From a checkpoint of a small autoregressive pixel model: 88335 training examples.
Rows from block 3 of a small autoregressive pixel model, named by matrix and row number. Rows with one number belong to one neuron. Each number is 128 + 32 x the weight over its row's rms, rounded and kept within 0 to 255. All counts start at 0.
After each neuron's rows are labels from the 100 images, of 14976, where the neuron reaches its highest value: "strongest on" is what is common among them. Only what is clearly more common there than usual is listed. The data: telescope images of galaxies (Galaxy Zoo DECaLS).
# fc1: MLP up (model.blocks.3.mlp.fc1.weight, 1536x256), inputs 0-127
# fc2: MLP down (model.blocks.3.mlp.fc2.weight, 256x1536, transposed), outputs 0-127

fc1.417 [174 210 106 115  99 131  79 119 120 143 124 145 116  73 140 214  92 111 182 115  66 152  43 131 141  94 102  48  87 146 163  83 131 195 141 147 106 131 115 123 142 147 113 121 161 150 163 154 123  95 144 123  68 138  85 136  87 146  88 110 141 145 105 137 199 114 140 162 105 111 153 124 112 129 202 109 183 151 126 142 105 150  68 183  85 120 168  75 174 186 110 149  65  95 148 126 170  75 169 133 148 109 165 121 111 123 122 139 154 123 110 156 143  77 129 132 103 171 153 196 140 152 107 116 159  90 151  86]
fc2.417 [152 149 104  92 112 102 200 100 108 124 121 194 131 150 154 160 111 152 115 118 173 149 141 165 103 105 129  93 129 113 134 119  94 110 107 167 144 115 125  99 102 228 128 151 151 163 129 116 158  76 180 120 146 121 103 140  82 117  83 154  94  93 112 136 135 127 163 148 120 103 136 149 141 121  92 145 104 126 113 102 191 119 106  99 120 128 105 150  45 218 100 146 126 177 135 115 125 126 134 112 119 131 100 104 174 149 132 106 131  83 138 110 105 159 127 137  80  88 141 104 167  32 127 164 189 155  65  93]
strongest on: roundness: round

fc1.96 [143 102 144 121 116  68 107 168 106  90 128 123  94 144 189 123  96 100 181 130 124 120  80 159 178  89  69 110 162 117  77 171 137 110  78 137 109 116 144  96  96 128 122  94 161 121  58 109 185  93 164 112 136  51  56 122  91 106 104 183 167 110 115 143 129 140 181 100 167 101  55  62 170 103 125 120 116 127  97 163  97 161 124 128 126  81 133 157 138 129 129 135 146 168 179 104 132 145 136 137 129 134 100 156 109 156 151 116 114 115 110 158 141 125 107 126 116 139 162 143 112 138 139 163 166 144 161 101]
fc2.96 [149 118 100 167 217 170 161 160  79 160 164 129 156 161  68 159 125  83 148 110 155 101 160 111 172 161 142  99 143 134 193 120 138 142 126 151 119 136 142 135 140  20 108 161  30 136 102 133 144 128  97 188 159 136 131  49 146 131 144 107 131 133 109 132 198 161 152 149 125 136 136  99 128 168 129 104 149 131 110 108 106  80 150 109 115 157 136 149 155 106 123  91  76 116 106 180 129 150 170 128 150 138 134 154  91 142 113 100 100 130 123 123 118 191 155 141 201 142 139 168  90 131 169 139 160  86 109  85]
strongest on: roundness: cigar-shaped

fc1.420 [100 110 154 112 127 146  87 101 174 104 137 101 103  85 152 196 120 126 148 116 112 137  86 158 127 138 121 121 134 185 175 109  99 152 165 145 140  94 137 150 121 181 164 127 155  88 102 153  96 187 139 103 124 147 170 137  92 135 101 203 156  96  79  90 138 131 107 169  92  93  57 148 153 121 148 113 176 144  96 122 127 170  75 123 128  76 140 135 134 141 140  98 168 101 136 147 125  66 125 215  95 154  97 117 127 126 150 168 165  95 148 134 136 172 150 111  99 113 141 120 174 182 138  74  97  83 196  73]
fc2.420 [146 125 138 159 100 144 150 129 101 193 116 114 142 137  65  83 132 162 142 144 166 101 121  97 141 132 113 108 161  97 163  54 125 146  95  93 144 137 113 150 186 142 126 170 127 129 175 135 160 128 150 107 154 145 143 134  80 110 118 114 124 133 127 101 185  85 119 107 102 161 189 158 159 103 135 122 181 142 127 119 173  91 124 143 121 106 121 183 131 152 135  97 155  96 119  86  64 162  79 142 152 132 174 219 148 150  82 112 101 159  96 116 162 134 150 168 135 132 112 183 122 118 111 165 124 133  57 127]
strongest on: roundness: round

fc1.441 [104  84 128 142 148 135  81  96 131 205 106 109  81 133 120 113 106 101 230 145 176 101 122 108 124  72 152  79 142 139 147 114 110 141 119 129 132 130 150  88 143 103 150 187 158  99 121 118  91 121 149 150 138 107  97 145 115 104 147 155 140 137 109  85 148 164 103  90 118 136 149  67  70 156 129 170 114 120 103 156 162 152 131 192 127 149 183 160 158 152 106 141  77  83 142 147 135  92 124 111  85 101  91 162 125 122 130 119 140 185 128  95 103  77 120 110 130 187 164 192 130  97 155 184 128  83  99 138]
fc2.441 [151 180 141 118  89 104 145 109 117  55 178 175 112 160 159 151 131 121  91 132 100 174  82  88 205 138 117 175 118 141 129 130 184 132 126 112 161  95 149 188 165 172 130 107 129 122 168 104 164 154 115  69 105 171 126 122 154 153 115 136  98 135 146 116 148  64 111 127 163 171 101 135 185 140 133  82 119 126 105 108 196  85 164 114 156 119 112 153  23 189  77 137 219 161 135 109  85 100 118  86 112  87 181 175 133 182 118 117 143 120 163 145 149 157  98 174  82 108 147  50 158 119 148 140 128 167 127 138]
strongest on: spiral arms: yes

fc1.342 [109  35 146 128 142 105 132 148 134 113 126 123 156 162 147 140  82 119  97 139  98  89  86 105 113 193 181 105 116  94 163 127 100 157 134 109  94 154 116 108 200 126 108 174 167 116  85 150 104 160 152  94  90  75 163 109  89 144 120 144 152 134  91 133 177 132 166 174  55 157 120  87 146 129 148 169 109 150 145 145  80 173 129 137 143 168 166 135  80 172 136 153 105 137 131 125 102 105 158 111 165 160 118 108  91 113 169 112 177 133 108 153 107 100 119 142 179 138 135 134 137  87 119 123 173 137 190 104]
fc2.342 [122 114 150 138 195 156 173 137 177 149 140 124  97 119 127 102 143 142 118  79 163  62 146 100 119 181 113 147 119 151 114  76 136 128 213 129 111 143 155  77 101  31 150 116 137  99 128 159  86 139  90 157 232 118 104 114 141 110 163 122 127 137 127  70 156 134 139 124  84 135 149 140  98 141 181 127  64 133 163 120 126 129 184  91 183 170 113 152 162 146 131 107  89  81 152  97 145 102 115 134 144 142 118  89 134 156 137 116 118 138  42 136 106 118  86 139 160 104  49 121 139 181 116 108  93  86 191 174]
strongest on: edge-on disk: yes

fc1.277 [ 96 127  75 126 120 191 134 105 110 137 105 171 128 104 163 154 108 178 115 123 103 131 123 110 149 156 109 148  66 124 158 105  92 128 188  88 159 123 155 126 133 172 100 155  84  98  79 133 120 134 127  62 110 108 111 121 133 103 112 219 133  82  99 109 122 108 133 156 119  93  96  80 123 186 148 137 133 105 104 134 128 145  94 123 143  96 119 151 143 120 103  98 120 149 160 147 125 120 213 168 150 145 108  58 162 103 172 165 140 198 114 136 114 111 139 140 116 144  70 196 139 170  77  87 111 113 222 100]
fc2.277 [149 116 108 161 112 126  98 105 104 144 148 156 135 115 108 113 123 158 137 147 129 131 172 108 137 155 104 127 110  39 185 127 135 101 144 119 197  98 162 186 125 176 191  88  95 123 140 150  98  78 144  86 102 115 124 189 162 126  87 142 157 103 123 119 168  75  40  95 116 150 140 153 134 155  78 157  95  81 126 122 137 145  55 167  82 126 144 109 171 108 113 136 142 116 139 100  61 155 119 135 187 144 171 169 124  68  77 111 137 148 114 127 116 160 116 194 130 179  94 175 100 130 168 134 196 123 157 126]
strongest on: roundness: round

fc1.633 [168  96 116  62  99  97 129 137 108 139  80 154 126 128  82 150 117 144 132 101 117  87  92 102 128 164 184 125 112 123 154  91  75 217  62 124 134 133 114 150 132 194  74 198 139 181 128 112 122 127 181  92 140 109 109 194 104  81 120 142 107 139 104 129 140 101 101 148 182  88 161 108 150 126 145 151 143 129 105 152 153 178  46 147 140 125 177 106 131  77 147 121  88 141 164 103 133 105 103 128 150  83 152 162 135 104 115  82 128 141 116 133  79  96 143 147 165 192 106 189 106  94 102 152 111 158 142 131]
fc2.633 [157 131 125 152  79  55  83 147 111 134 128 118 141 169 138 161 138 139 152 113 109 144 118 122 141 100 122  70 102 102  86 112 137 122  61 127  85 125 142 113 118 198 118 134 162 140 162 141 231 136 158 131 159  93 124  98 128 102 113 107 107 117 117 168 159 143 134 155 109  98 131  70 151 105  81 100 149 115 102 130  90 196 141 170 101  63  98 155 122 132  84 153  75 151 140  94 155 138 145 100 108  96 104 150  96  87  53 181 135 114 103 137 113 112 119 148 116 108 125 143 196 131 127 151  83 158 130 125]
strongest on: edge-on disk: no; spiral arms: yes

fc1.407 [156 140 146  95  65 151  74 103 111 136 159 205 182 102 169  91 109  82 128 122 109 116 162 115 204 123 139  82 145 113 163 116 132 122  61 125 133 148 144 153 145 195 164  89 126 127 174 100 177  79 174 143 140 138 103 113 104 115 137 184  95 135  94 144 135 153  98 107 144 108 133  71 132 124 131 113  85 122  26 214 134 146 115 111 125 117  93 144 131 108  89 186 178 169 104  94  90 142 155 129  64  97 113 172 114 173  97  95 144 137 139 152 140 146 192 179 112 104 121 108 177 130 193 165 116 156 131 104]
fc2.407 [163  73 146 105 157 158 189 153  95 160 143 124 106 118 131 169  59  88 145 145 124 136 136 119 140 146 172 119 111 154 129 105  59 130 133 109 116 159  91 152 157  87 138 136 112 127  97 156 126 157 149  99 175 129 116 191 104 143 127 156 104  76 150 152 158 117 185  80 119 112 108 167 117 122 152  68  91  87 117 171 133 138 131 128 126 101  77 147 201 113 129 139 129  96 212 125 143 131  90  91 145 109 137 125 125 145 154 103  61 139  93 126 100 168 112 182  84 133 108 107 120 131  90 139 149 120 124 135]
strongest on: shape: featured or disk; edge-on disk: no; spiral arms: yes

fc1.288 [126  80 163 122 121 105 161 181 152 109 162 131 100 138 115 139 108 136 115 107  91 120 102 149 172 194 113 119  54 113 133  94 109 170 140  65  94  50 121  80 149 152  65 192 172 144  99 122 105 107 154 136  92  72 163  82 137 193 102 141 143 113 140 165 150  90 187 139 118 121 127 139 149 116 168 107  58 157 130 147  99 177 123 217 197 132 152 121  61 171 139 138  61 154 144 163  82 102 133 170 156 111  90 139 144  92 130 154 146 169 152 138 104  77  98  99 116 146 136 118 109 120 100 128 140  98 171 106]
fc2.288 [123 126 144 113 129 151 226 131 160 174 101  96 100 145 148  85 147 141 117 115 216  67 145  93 104 152 116 124 125 136 114  56 128 174 158  87  97 169 142 118 135  37 153 136 147 112 111 140 114 122 108 126 195 129  88  88 116  96 126 137 115 142 115 112 176  98 154  87 111 125 174 155  72 115 141 126  83 139 110 161 130 130 166  97 123 143 184 171 102 173 128 129  77 108 167 100 150 104 120  98  94 138 112 171 180  92 178 152 141 154 100 128 114 101  92 109 187 116  81 130 147 184  98 131  80  74 179 159]
strongest on: roundness: cigar-shaped; edge-on disk: yes

fc1.136 [114 118 123 113 106  97 122 142  94 111  94 108  81 106 220 143 111  77 116  95 109 138 142 148 140  91 105 141 170  81  83 115  91 134  62 131 111 118 106 116 100 115 126 131 122 132 179 144 144  92 120 115 147  60  64 115 148 177  98 131 113 124 136 102 127 143 124 167 180  89 135  71 107 117 120 100 126  96  83 173 146 128 127 124 166 115 128 153 125 159  72 142 122 172 164 104 115 111 134 149 108 134 113 156  96 216 223 155 107 174 122 107 171 169  94 154 115 138 154 125 124  85 188 154 114 122 108 131]
fc2.136 [138 160 103 165 130 146 173 129 126 158 183 109 131 155  98 130 148 128 116  99 126 147 149 132 115 134 134  98 138 192 159 102 177 140 174  94 151 163 147 196 127  79 148 112  43 109 100 160 167 186 117 124 197 123 136 122 145  82  96 149  75 131 124 155 197 153 139  70 137 133 101 128 121 139 127 172 128 123 129 141 127  51 161 107 175 114  97 125 193  67 127  72 114  98 156 169 154 147 132 132  96 113 136 212  95  98 137  96 152  66 103 120 181 119 137 123 119 132 105 147 137 177 149 127 156  88 110  81]
strongest on: bar: no

fc1.588 [160 123  81 115 131  69 144 131  96  73  83 124 106  87 223 142 102 129 163 124 168  11 116 127 151  84 106 138 162 166  70 140 133 107  93 121 123 100 108  83 143  97  99 131 171 131  97 124  92 108 137 139  84 148 112 205 117 130 158 165 113 144  90  92 103 153 154 145 185 123  83  95 164 155 131 127  87 172 106 164 124 190 155 143 145 145 172 192  84 158  89 114 115 165 159  84 143 154 155 123 132 109 152 169 101 212 137 139 155 119  67 146  44  73 142 131 139 150 116 165  86 144 150 164 145 195 111 105]
fc2.588 [134 141  82 151 122 121  77 143 107 116 158  85 114 154  73 126 123  80 168 129 168 120  98 126 195 134 126 105 129  85 144 166 104 127  99 115 127 139 103 120 114 111 124 115 112  92 116  85  49 104  94 189  96 114  89  62 129 128 225  96 143 130 136 144 140 182 132 138 118 141 122  81 123 127 118 122  86 116 106 168  87 147 121 147 124  98 179 134 117 171  71 103  51 126 128  93 147 170 157 156 121 122  59 167 132 140  90 115 112 230 154 127  85  70 120  68 177 144 126 105 125 167 101 125 152 157 121  69]
strongest on: edge-on disk: yes

fc1.686 [143 175  52 131  91  47  83 102 138  54 120 135  78 124 118 133  88 133  67 118 100 166 139 110 151 134 134 120 136 152 129 183 133 111 146  94 106  91 130 155 119 159 156  95 156 124 179  97 101 159 134 145 160 159 120 165 158 123  52 129 134  97 142 168 142  80 126 150 109  79 136 145  99  70 154 123 161 148  95 105  70 112 168 111 114  90 137 148 158 174 175 131 132 155 144 105 201 115 118 155 105 109 111  78 135 116 163 145 173 139  86 161 140 175 145 164 130 100  78  65 139 152 147 102 149 124 146 131]
fc2.686 [141 123 142 118 155 162 146 138 129 119 108 129 117 154 134  51 112 119 144 134 147 122 142  86 145 127 122 122 119 161 184 138 144  92 151  93 161 146 179 155 126 107 135 118 140 141 122 146 120 146  89 104  90 133 147 104 121 141 130 109 141 143 100  89  64 182 153 169 171 144  90 168 127 128 138 136  65 145  99 146 158 106 184 115 147 112 128 145  94 140  89  97 121 131 103 145 160  79 169  86 127 103  55  96 114 185 124 123 101 104 150 209  96  82 157 129 100  61 159 127 130 135 149 115 129 138 160 153]
strongest on: roundness: cigar-shaped

fc1.267 [116 141 115 127 125 139 130 163  91  76  89 153 102  67 154 124 157 112 158 109 138  89  83 131 169 152  68  94 130 141  93 154 129 111 110 163  95 139 126 105 111 150 139  84 225 139 119 152 108 140 146 127  59 131  64 146 118  86 129 119 169 135  76 179 114  89 126 145 156 114 122  58 140 117 194  99 149 135  97 147  87 139  70 187 153  84 154  91 112 178 131 152 131 147 157  87 157 122 109 140 127 179 126 155  83 183 113 109 151 123 180 155 100  72 177 178 124 194 129 136 140  82 133 123 124 159 166 118]
fc2.267 [135 101  89 162 196 144 110 116 125 194 154  90 187 151  87 147 104 103 154 163 137 131  72 140 171 123 129 123 100  65 111 118 108 129 104  99  86 124 142  99 120  93  89 162  60  87  75 110 109  87 103 164 129 182 124 105 112 108  97 109 129  85 121 169 186 194 128 110  93 107  82 106 117 139 141 108 149 108  88  95 109  99  92 126  88 141 147 175 137 176  95 123  57 113 177 163 136 191 161 123 143 158  84  98  87 158 120  80 103 147 161 146 144 113 132  86 186 112 136 146 119  94  63 186 128 104 132  93]
strongest on: edge-on disk: yes

fc1.254 [170 139  83  73 115 151 162  65 120  67 139 113 142 129 157 150  73 106 143 123  46 135 136 124 114 161 115  92  77 166 137  49 126 178 139  91 108 146  78 176 168 149 135 140 173 125 138 181 140 161 142  72 157  95 143 129 140  90  91 154 132 141 151 148 149 125 164 163 128 121  93  97 140  86 199 109 142  75  93 116 149 134 139 135 176 155 120 117 118 103 183 184 114 126 110 104  80 126 184 155 134 124 127 100 130  85 190 120 179 129 113 127 136 115 116 221  86 145 121 126 138  90 109 160 138 119 139 135]
fc2.254 [178 115 137 105 169 149 159 119  72 130 102 158 138  41 174 109 115 114 143 116  95 138 128 100 159 120 140 138 137 125 144  85  54 138 152 112 157 141 142 151 144 225 155 112 127 152 137 117 139 122 176 120 101 116  93 145 157 113  87 122 107 150 161  97 191 122 134  86 127 138 123 171 145 139 122  79  90 137 128 126 129 136 136 161 120 126 105 114 139 142 139 163 193  95 189 106 179 133 122 158  48 129 100 150 170 191 111 130  98 157 138 125 135 135 154  89 163 106 196 129 103 104 173 146 160 117 135  94]
strongest on: shape: featured or disk; edge-on disk: yes

fc1.252 [143 158 125 106 154 128  62  97 103  76 118 135 114 147 126 123 106  91 131 120 116 113 102 109 126 147 114 126 128 146 134 111  78 144 145  69 139 115 153 241 129 144 140 135 147 163 191  94 177 154 209  87 120  69  99 158 115  99 116 157 126 151 128 135 167 129 135 148 148 150 128  68 179 129 123 117 101 152 128 182 171 154 142  86 110  97 144 119 107  80 141 137 157  88 142 140 105  65 148 141 103  52 118 120 152 181 113  87 188 151 150 122 127 157 201 192 129 170 126 118 109 166 163 170 144 130 145 160]
fc2.252 [ 62 145 189 100 103  91  71 137 132 106 139 150 123 130 112  95 150 115 111 130 153 160 136 144 160  97 152 166 132  87 116 172 151 124 152 130 103 137 146 121 108 121  86 141  97 126  49 122 169 121 183 135 132 111 115 115  97 123 108 133 105 144 103 114 133 114 122 126 137 106 195 138 180  99 167 171 144 122 153 116 126  68 155 123  95 115 171 151 138 113  96 154 100 180 125 154 109 112 208 103 183 136 102 114 163  52 143 146 126 118  82 108 165 161 127  86  49 185 157 203  84  74 141 154  98 143 106 203]
strongest on: spiral arms: yes

fc1.219 [143  98 146 133 144  72 123 151 131  69 153 168  97  40 146 118 128  79 129 142 152  86  88 147 105 104 105 117 145 121  78 113  98 120  92 139 146 130  54  88 104 157  90 145 118 138 216 128 148 115 132  89 140 174 111  91 127 171 154 172 125 125 151 152 130 133 138 121 115  81  92 139  89 116 148  76 134 193  76 202 140 184 149 159 181 122 172 138  80 163 105 108 185 134 185 150 105  84 127 125  83 102 124 105 160 157 122 118 108 159  88 152  56  96  96 122 153 124 144 136 152 164 116 119 103 145 105 118]
fc2.219 [ 80 105  82 118  77 135  25 139 120 101 143  94 159  96  93 116 135 107  95 202 142 161 103 169 184  96 102 166 101 132 124 100 117 145 146 126 137 127 134 163 126 168 102 142 129 106 160 121 131  90 178 171 143  72 105 158 128 151 189 101 134 116 145 132 198 122 104 159 104 103 115 158 140 187 115 109 142 121 169 153 132 149  67 159 156 148 138 122 117  98 122 125 118 161 109  86 154  46 103 155 135 135 136 112 208 151 135 110 156 134  78 101  75 188 131 163 143 154 140 124 131 119 134  81  56 155 132 145]
strongest on: shape: star or artifact

fc1.41 [141  70  67  97 155  69 171 123 104 110 125 142  87  67 153 162  91 117 152 131  81  98 109 161  94 100 126 110 145 167 116  53  92 144 153 145 133  95 110 118 184 133 116  91 199 179 166 113  78  63 106  73  97 160  90 100 154 124  57 101 144  90 140 160 175  92 156 163  96 129 129 104 111 103 117  95 125 167 100 201 120 129 133 132 120 141 181 145  82 147 142 137 119 116 169 155 116 119 168 112 141 106  96 114 110 162 115 148 164 170 128 133 104  68 120 153  81 160 129  91 158 130 190 122 132 137 127  61]
fc2.41 [147 105  87 129 113  93  53  71 117 135 142 142 170 128 122  99 123 150 162  45 143 107 190  92 144 134 120  49 127 131 137 106 126 141 121 168 129 168 145  99 164 165 138 171 180 156 155 107 124 165 179  95 137 104 143 150  95  62 144 173 151 164 119  99 233 208 138  80  91  94 126  87 114  71  99 130 139 150  82 153 163 119 129 136 177 144  93 137 168 115 151 100  90 138 178  83 177 146 180 156  95 102 100 130  95 121 151 166 137 124 129  96 106 140 109  76 175 159 145 115 161 120 122 150 130 120 123 129]
strongest on: edge-on disk: yes

fc1.406 [147 121 169 118 171 181 103 131 117  72 124 137 180 129 145 148 105 154 122 106 133  75  90 109 105 161 126 132 135 125 128 107  67 159  93 107 148 127  78 184 130 160  72 171 168 183 108 128 123 118 195  99 111 131  58 130  95  79  94 110 160 175  64 131 126 133 162 127 145 119 134 118  94  89  81  83 129 156 163 153 126 135 135 111 200 110 168 159 115 148 141 145 134  51 117  84  80  76 116 109  74 117  91 154 163 155 153  98 182 159 144 131 108 167 101 175 168 169 207 110 114 150 180 118 126 150 162 120]
fc2.406 [ 72 155 134 172 207 117 153 127 155 155 148  74 120 117  89 105 177 120  93  51 140 131 113 168 161 108 124 131 160 135 113 161 137 153 140 148  93 120 132 108 143  67 108 163 121  42 134 119  84 157 155 195 136 101 138  48 118 111 129 149  83 150 137 125  82 153  98 106 145 169 181  83  98  65 135 198 124 133 148 116 105  76 137 146 161 165 175 139 152  67 163 157  80 133 102 125 110 136 175 156 160 144 107 113 120  94 160 113 162  97 107 106 130 139 128 118 106 105 159 175 115 189 148 138  64  85  99 171]
strongest on: roundness: in between

fc1.513 [146 192  94 103  68 157 104 170  86 157 121 122 145 122 142 124  99 112 111 143 141  51 131 131 121 116 126 124  99 116 100 135  93 179 123  86 101 118 108 137 136 184 161 117 156  95 147 149  81  97 144 119 104 185 134 149 140 113 186 137 146 135 126 156 111 116  94 126 146 121 118 107 144 197 154 174 172 114 146 119 181 100 109 201 140  65 122  88 149  90 106 128 118 178 186  89  72 106 184 122  88 182 154  98 117 119 169  89 110 169 109 132 141 148 135 124 143 128  66 131 114  77 137 107 120 131 133 133]
fc2.513 [103 142 130 201 167 154 132 146 160 161 161  97 151 150  92  90  88 112 117 130 150 130 119 136  87 196 135 168  87 114  93 141 114  67 119 105 116 125 148  84 170 121 139 131 105 141 102 117  83 112 135 101 177 165 120 142  92 137 107 142 158  86 110 185 116 161 113 168  50 127 100 118 146 124 192 118 191 133  82  86 193 142  87 120 147 139 157 157 121 155 112 124 106 134 149 113 111 122 169 110 178 158 145  68 107 119 126 111 108 149 141 199 123 100  89 104 121 115 148 137 139  60  61 140  74 122 110 110]
strongest on: bar: no

fc1.623 [ 90 103 109 108 154  83 152 118 168 121  82  86 137 120 157 157 153 123 187 148 170  96 126 165 156 116 114 103 109 127 135 162 110 160  98 150 134 125  85 131 135 153 115 156 150 162 168 116 183 101 134 179 148 167  99 149 134  59 197 127  83 147 110 121 152 150 165 145 117 121 135  99 148 109  85 100 131 174 113 179 134 124 161 132 184  88 121 180 158 151 143 142 120 144 131 146  85  66  97 132  57 128 126 143 100 232 104 107 183 163  45 152  40 134 139 164 148 169 119 113 163 125 152 160  94 155  91 117]
fc2.623 [ 81 109  59 162 117 114 112 166 120 108 135  90 110 143  97 173 181  82 117 131 140 113  76 163 156  80 124 100 142 130  98 167 117 163 138 187 124 143 137 131 128 113 138 211 185 134 138 137  96 149 174 157 124 171 114  84 162 157 155  76 124 101 147 127 153 156 172 105  96  49 145  89  64 155  95 129 168 152  72 148 113  97  97 148 118 165 177 109 133 153 131 142  61  64 169 107 169  94 140 155 128 128 119 117 120 132 128 135 157 147  65 143 133 107  58 103 164 190 160 153 170 103 116  88 120 111  95 113]
strongest on: shape: star or artifact

fc1.173 [158  90 123 122 132 111 150 176 140 103 138 117 132 118 160 115 117 197 121 126 124 106  92  47 105 183 118  78 141 115 130 132  74 143 115  95 119  53 108 114 132 122 155 103 121 117 154 147 157 136  82  77 147 118  97 118 141 116  79 148 170  94 144 123 154  82 188 110 131 145 162 186 125 112  94 130 168 108 104 157  79 109 141  93 160  75 136 146 109 183 146 119 143  98 121 125 126 170 153 112 104 132  92  99 186 108 143 116 128 103 143 100 106  62 112 105 120  92 176  81 119 158 134 105 136  97 142  44]
fc2.173 [ 95 145 143 135 181 137 182 140 134 162 141  72 139 188  95 113 168 155 118  62 155 126 142 105 125 142 143 152 123 112 114  91 133 129 179  92  82 198  81 131 118  74 137 137  85 118  88  61 110 160 127 100 190 113 171  85 137  88 150 161 119 143 100 146 150 155 105 155 131 116 170 110  99  91  91 182 143 166  85 138 143 153 118  81 123 195 133 170 186  82 167 116  58 135 161 155 126 154 192  98 149 130 146 111 152  94 129  88 175 168 121 119  74 106 103  91 137 176  90 175 133 139  63 144 128 108  94 104]
strongest on: edge-on disk: no; bar: no

fc1.232 [102 143 155  85 139 121 168 118 136 119 113  80  98 168 159 199 141 162  99 105  89 107 131 163 112 119 151  98  37 173 173 112 112 154 117  67 125 158  95 109 179 222 102 151 185 110  81 160 108 105 130 169 124 119 156 166 115 146  60 139 113 146 136 143 172  94 147 130  98 137 168 139  78 105 143 178 160 106 141 110  90 117 111 120 138 156 117 169 106 127 193 103  64 118 129 138 112  62 161 109 133  93 101 181 110  88 194 159 160 163 123  97 146 166 114  93 140 145 131 125  82 112 122 123 120 154 130 166]
fc2.232 [128 148  80 164 136 129 153 134 201 145 138 154 129 117 123  78 143 121 146 147 162  68 162 114 159 231  85 172  86 143 107  70 192 149 126  53 157 127 152 132  88  59 176 127 131 107 107 117  86 134  87 107 185 153  97 131 169 102 131 131 140 164 182 117 140 111  62 112 141 130  74 111 136 165 159 117 104 101 124 149 139 130 177 123 191 115  58 146 107 134 124 127 160  79 166 150 124 156  78 159  82 168 133 100 135 100  88 182 169 146 154 197 105 118  99 138 158 105  66  87 144 164  72 108 124  99 197  96]
strongest on: roundness: cigar-shaped; edge-on disk: yes

fc1.444 [ 99  78 108 154 158 108 101 195 159 168 135  89 129 126 123  94  90  60 133 158 143  94 147  67 112 149 137 148 132  89 105 126  70 153 139 142  90 128 115 142 142  89 125 189 152 130 186 168  92  79 142 114 156 161 150 118 123 115 140 145 146 143 112 126 192 124 111 166 128 133 152 113 136 149 116 118 104 116  87 172  49 175 142 106 122 133 142 177  96 153 116 116  98 101 135 132  84  68 196 147 120 121  94  58 130  98 201 123 130 114 100 176  81 144 149 125  86 180 100 143 106 121 113 110  77 122 119 101]
fc2.444 [138 139 143  71  96 127 162 155 175 139 179 119 173  81 116 138 101 134 133 134 104 105 164 213 152 136  95 172 109 176 144 102 166  94 116  88 127 156 146 108 111 117 174  94 156 112 150 101 143 192 101 141 112 159  94 126  52  99 189 175  72 128  93 143 117 178 162 155  64 144 143 150 140 208 132 139 154 108 174 211 151 133 137 111 189  67 154 139 101 123 170 137 108 115  78 188  89 131 132 118  50 144 157 175 187 105 117 110 188 107 137 100 129  82 110 157  91 133 124 100 146 159  95 111 100 137 168 127]
strongest on: edge-on disk: no; spiral arms: yes

fc1.311 [ 95 116 105 124 154 109 141 149 111 117 108 136 128  53 119 112 128 104 147  72 129  99 177 105 127 159 164 116 142 142 137 109 137 174 135 100 171 171 131 139 171 153 104 133 168 120 153 116 130 187 154 127 203 122 158 145 115 122 114 130 105 148  60  92 130  90 123 169  69 129 207 121 136  94 157 111 186 245 102 189  83 151 114 154 148  84 170 119 156 121 156 165 111  91 104 161 109 117 137 101 114 123  98 143 141 179 120 144 189 143  67 147 147 125 128 150  79 158  92 172 141 220 130 141 107 127 155 151]
fc2.311 [105 205 137 127  85 148 113 118 110 110 109  83 120 169 154 105 124 160 135 193 106 175  89 111 156 130 155 132 146 113 170 114  97  99 170 130 108 152 121 147 122  95 153 130 111 120  87 149  80  88  86  90 159  78 115 160 161 192 194 126 127 117 114  97 123 106  90 142 217 139 126 122  66 105 141  94  65 112 111 138 139 178 165 105 162  69  84 137 139 168 128  98 145 130 136  75 123 138 139 123 110 133  95 103 144 120 115 163 130 160 165 159  63  74 134 162 149 108 133  77 166 113  86 123  89  96 132 112]
strongest on: roundness: cigar-shaped

fc1.93 [158 169  96 150 112 178 133 167 126 124  62 163 121  86 223 188  72 162 120 159 109  87 122 115 101 168 120 129  61 136 103 145 134 133 161 118  95 150  39 106  99 194 113  90 159  71 122 169  73 153 102  94 118 107 126 110 157 128 139 135 138 116 140 128 176 135 100 147 126 129 128 101  54 154 124 130  82 112 119 169 150 110 138 103 186  96  99 126 111 115 117 112  91  80 158 167 114  62 152 156 140  98 106 133  71 104 147 158 108 101 112 131 103 123 107 180 153 125 129 142 114 159  88  94 146 207 209 105]
fc2.93 [176 122 114 134  61 147  92 118  93 148 154 179 109  84 128 139 139 119  95 174 173 114 179 115 158 123 111 171 134 129 139 157 135 115 143 144 205 164 151 123 122  93 172  55  93 116 163 121  79 204 119 155 100 164 126 192 126 102 173 109 109 100 170 110 134 107  95  54 167 130 169  94  91 155  87 103 118 141 183  79 117  70 163 118 105 146 130 146 178 171 112 142 128  90  91 153 123  73  99 142 120 136 177 152 116 128 145  94 147  69  87 132 135  96 125 176 140 132 152 109 177  95 143 154 141 151 111 126]
strongest on: spiral arms: yes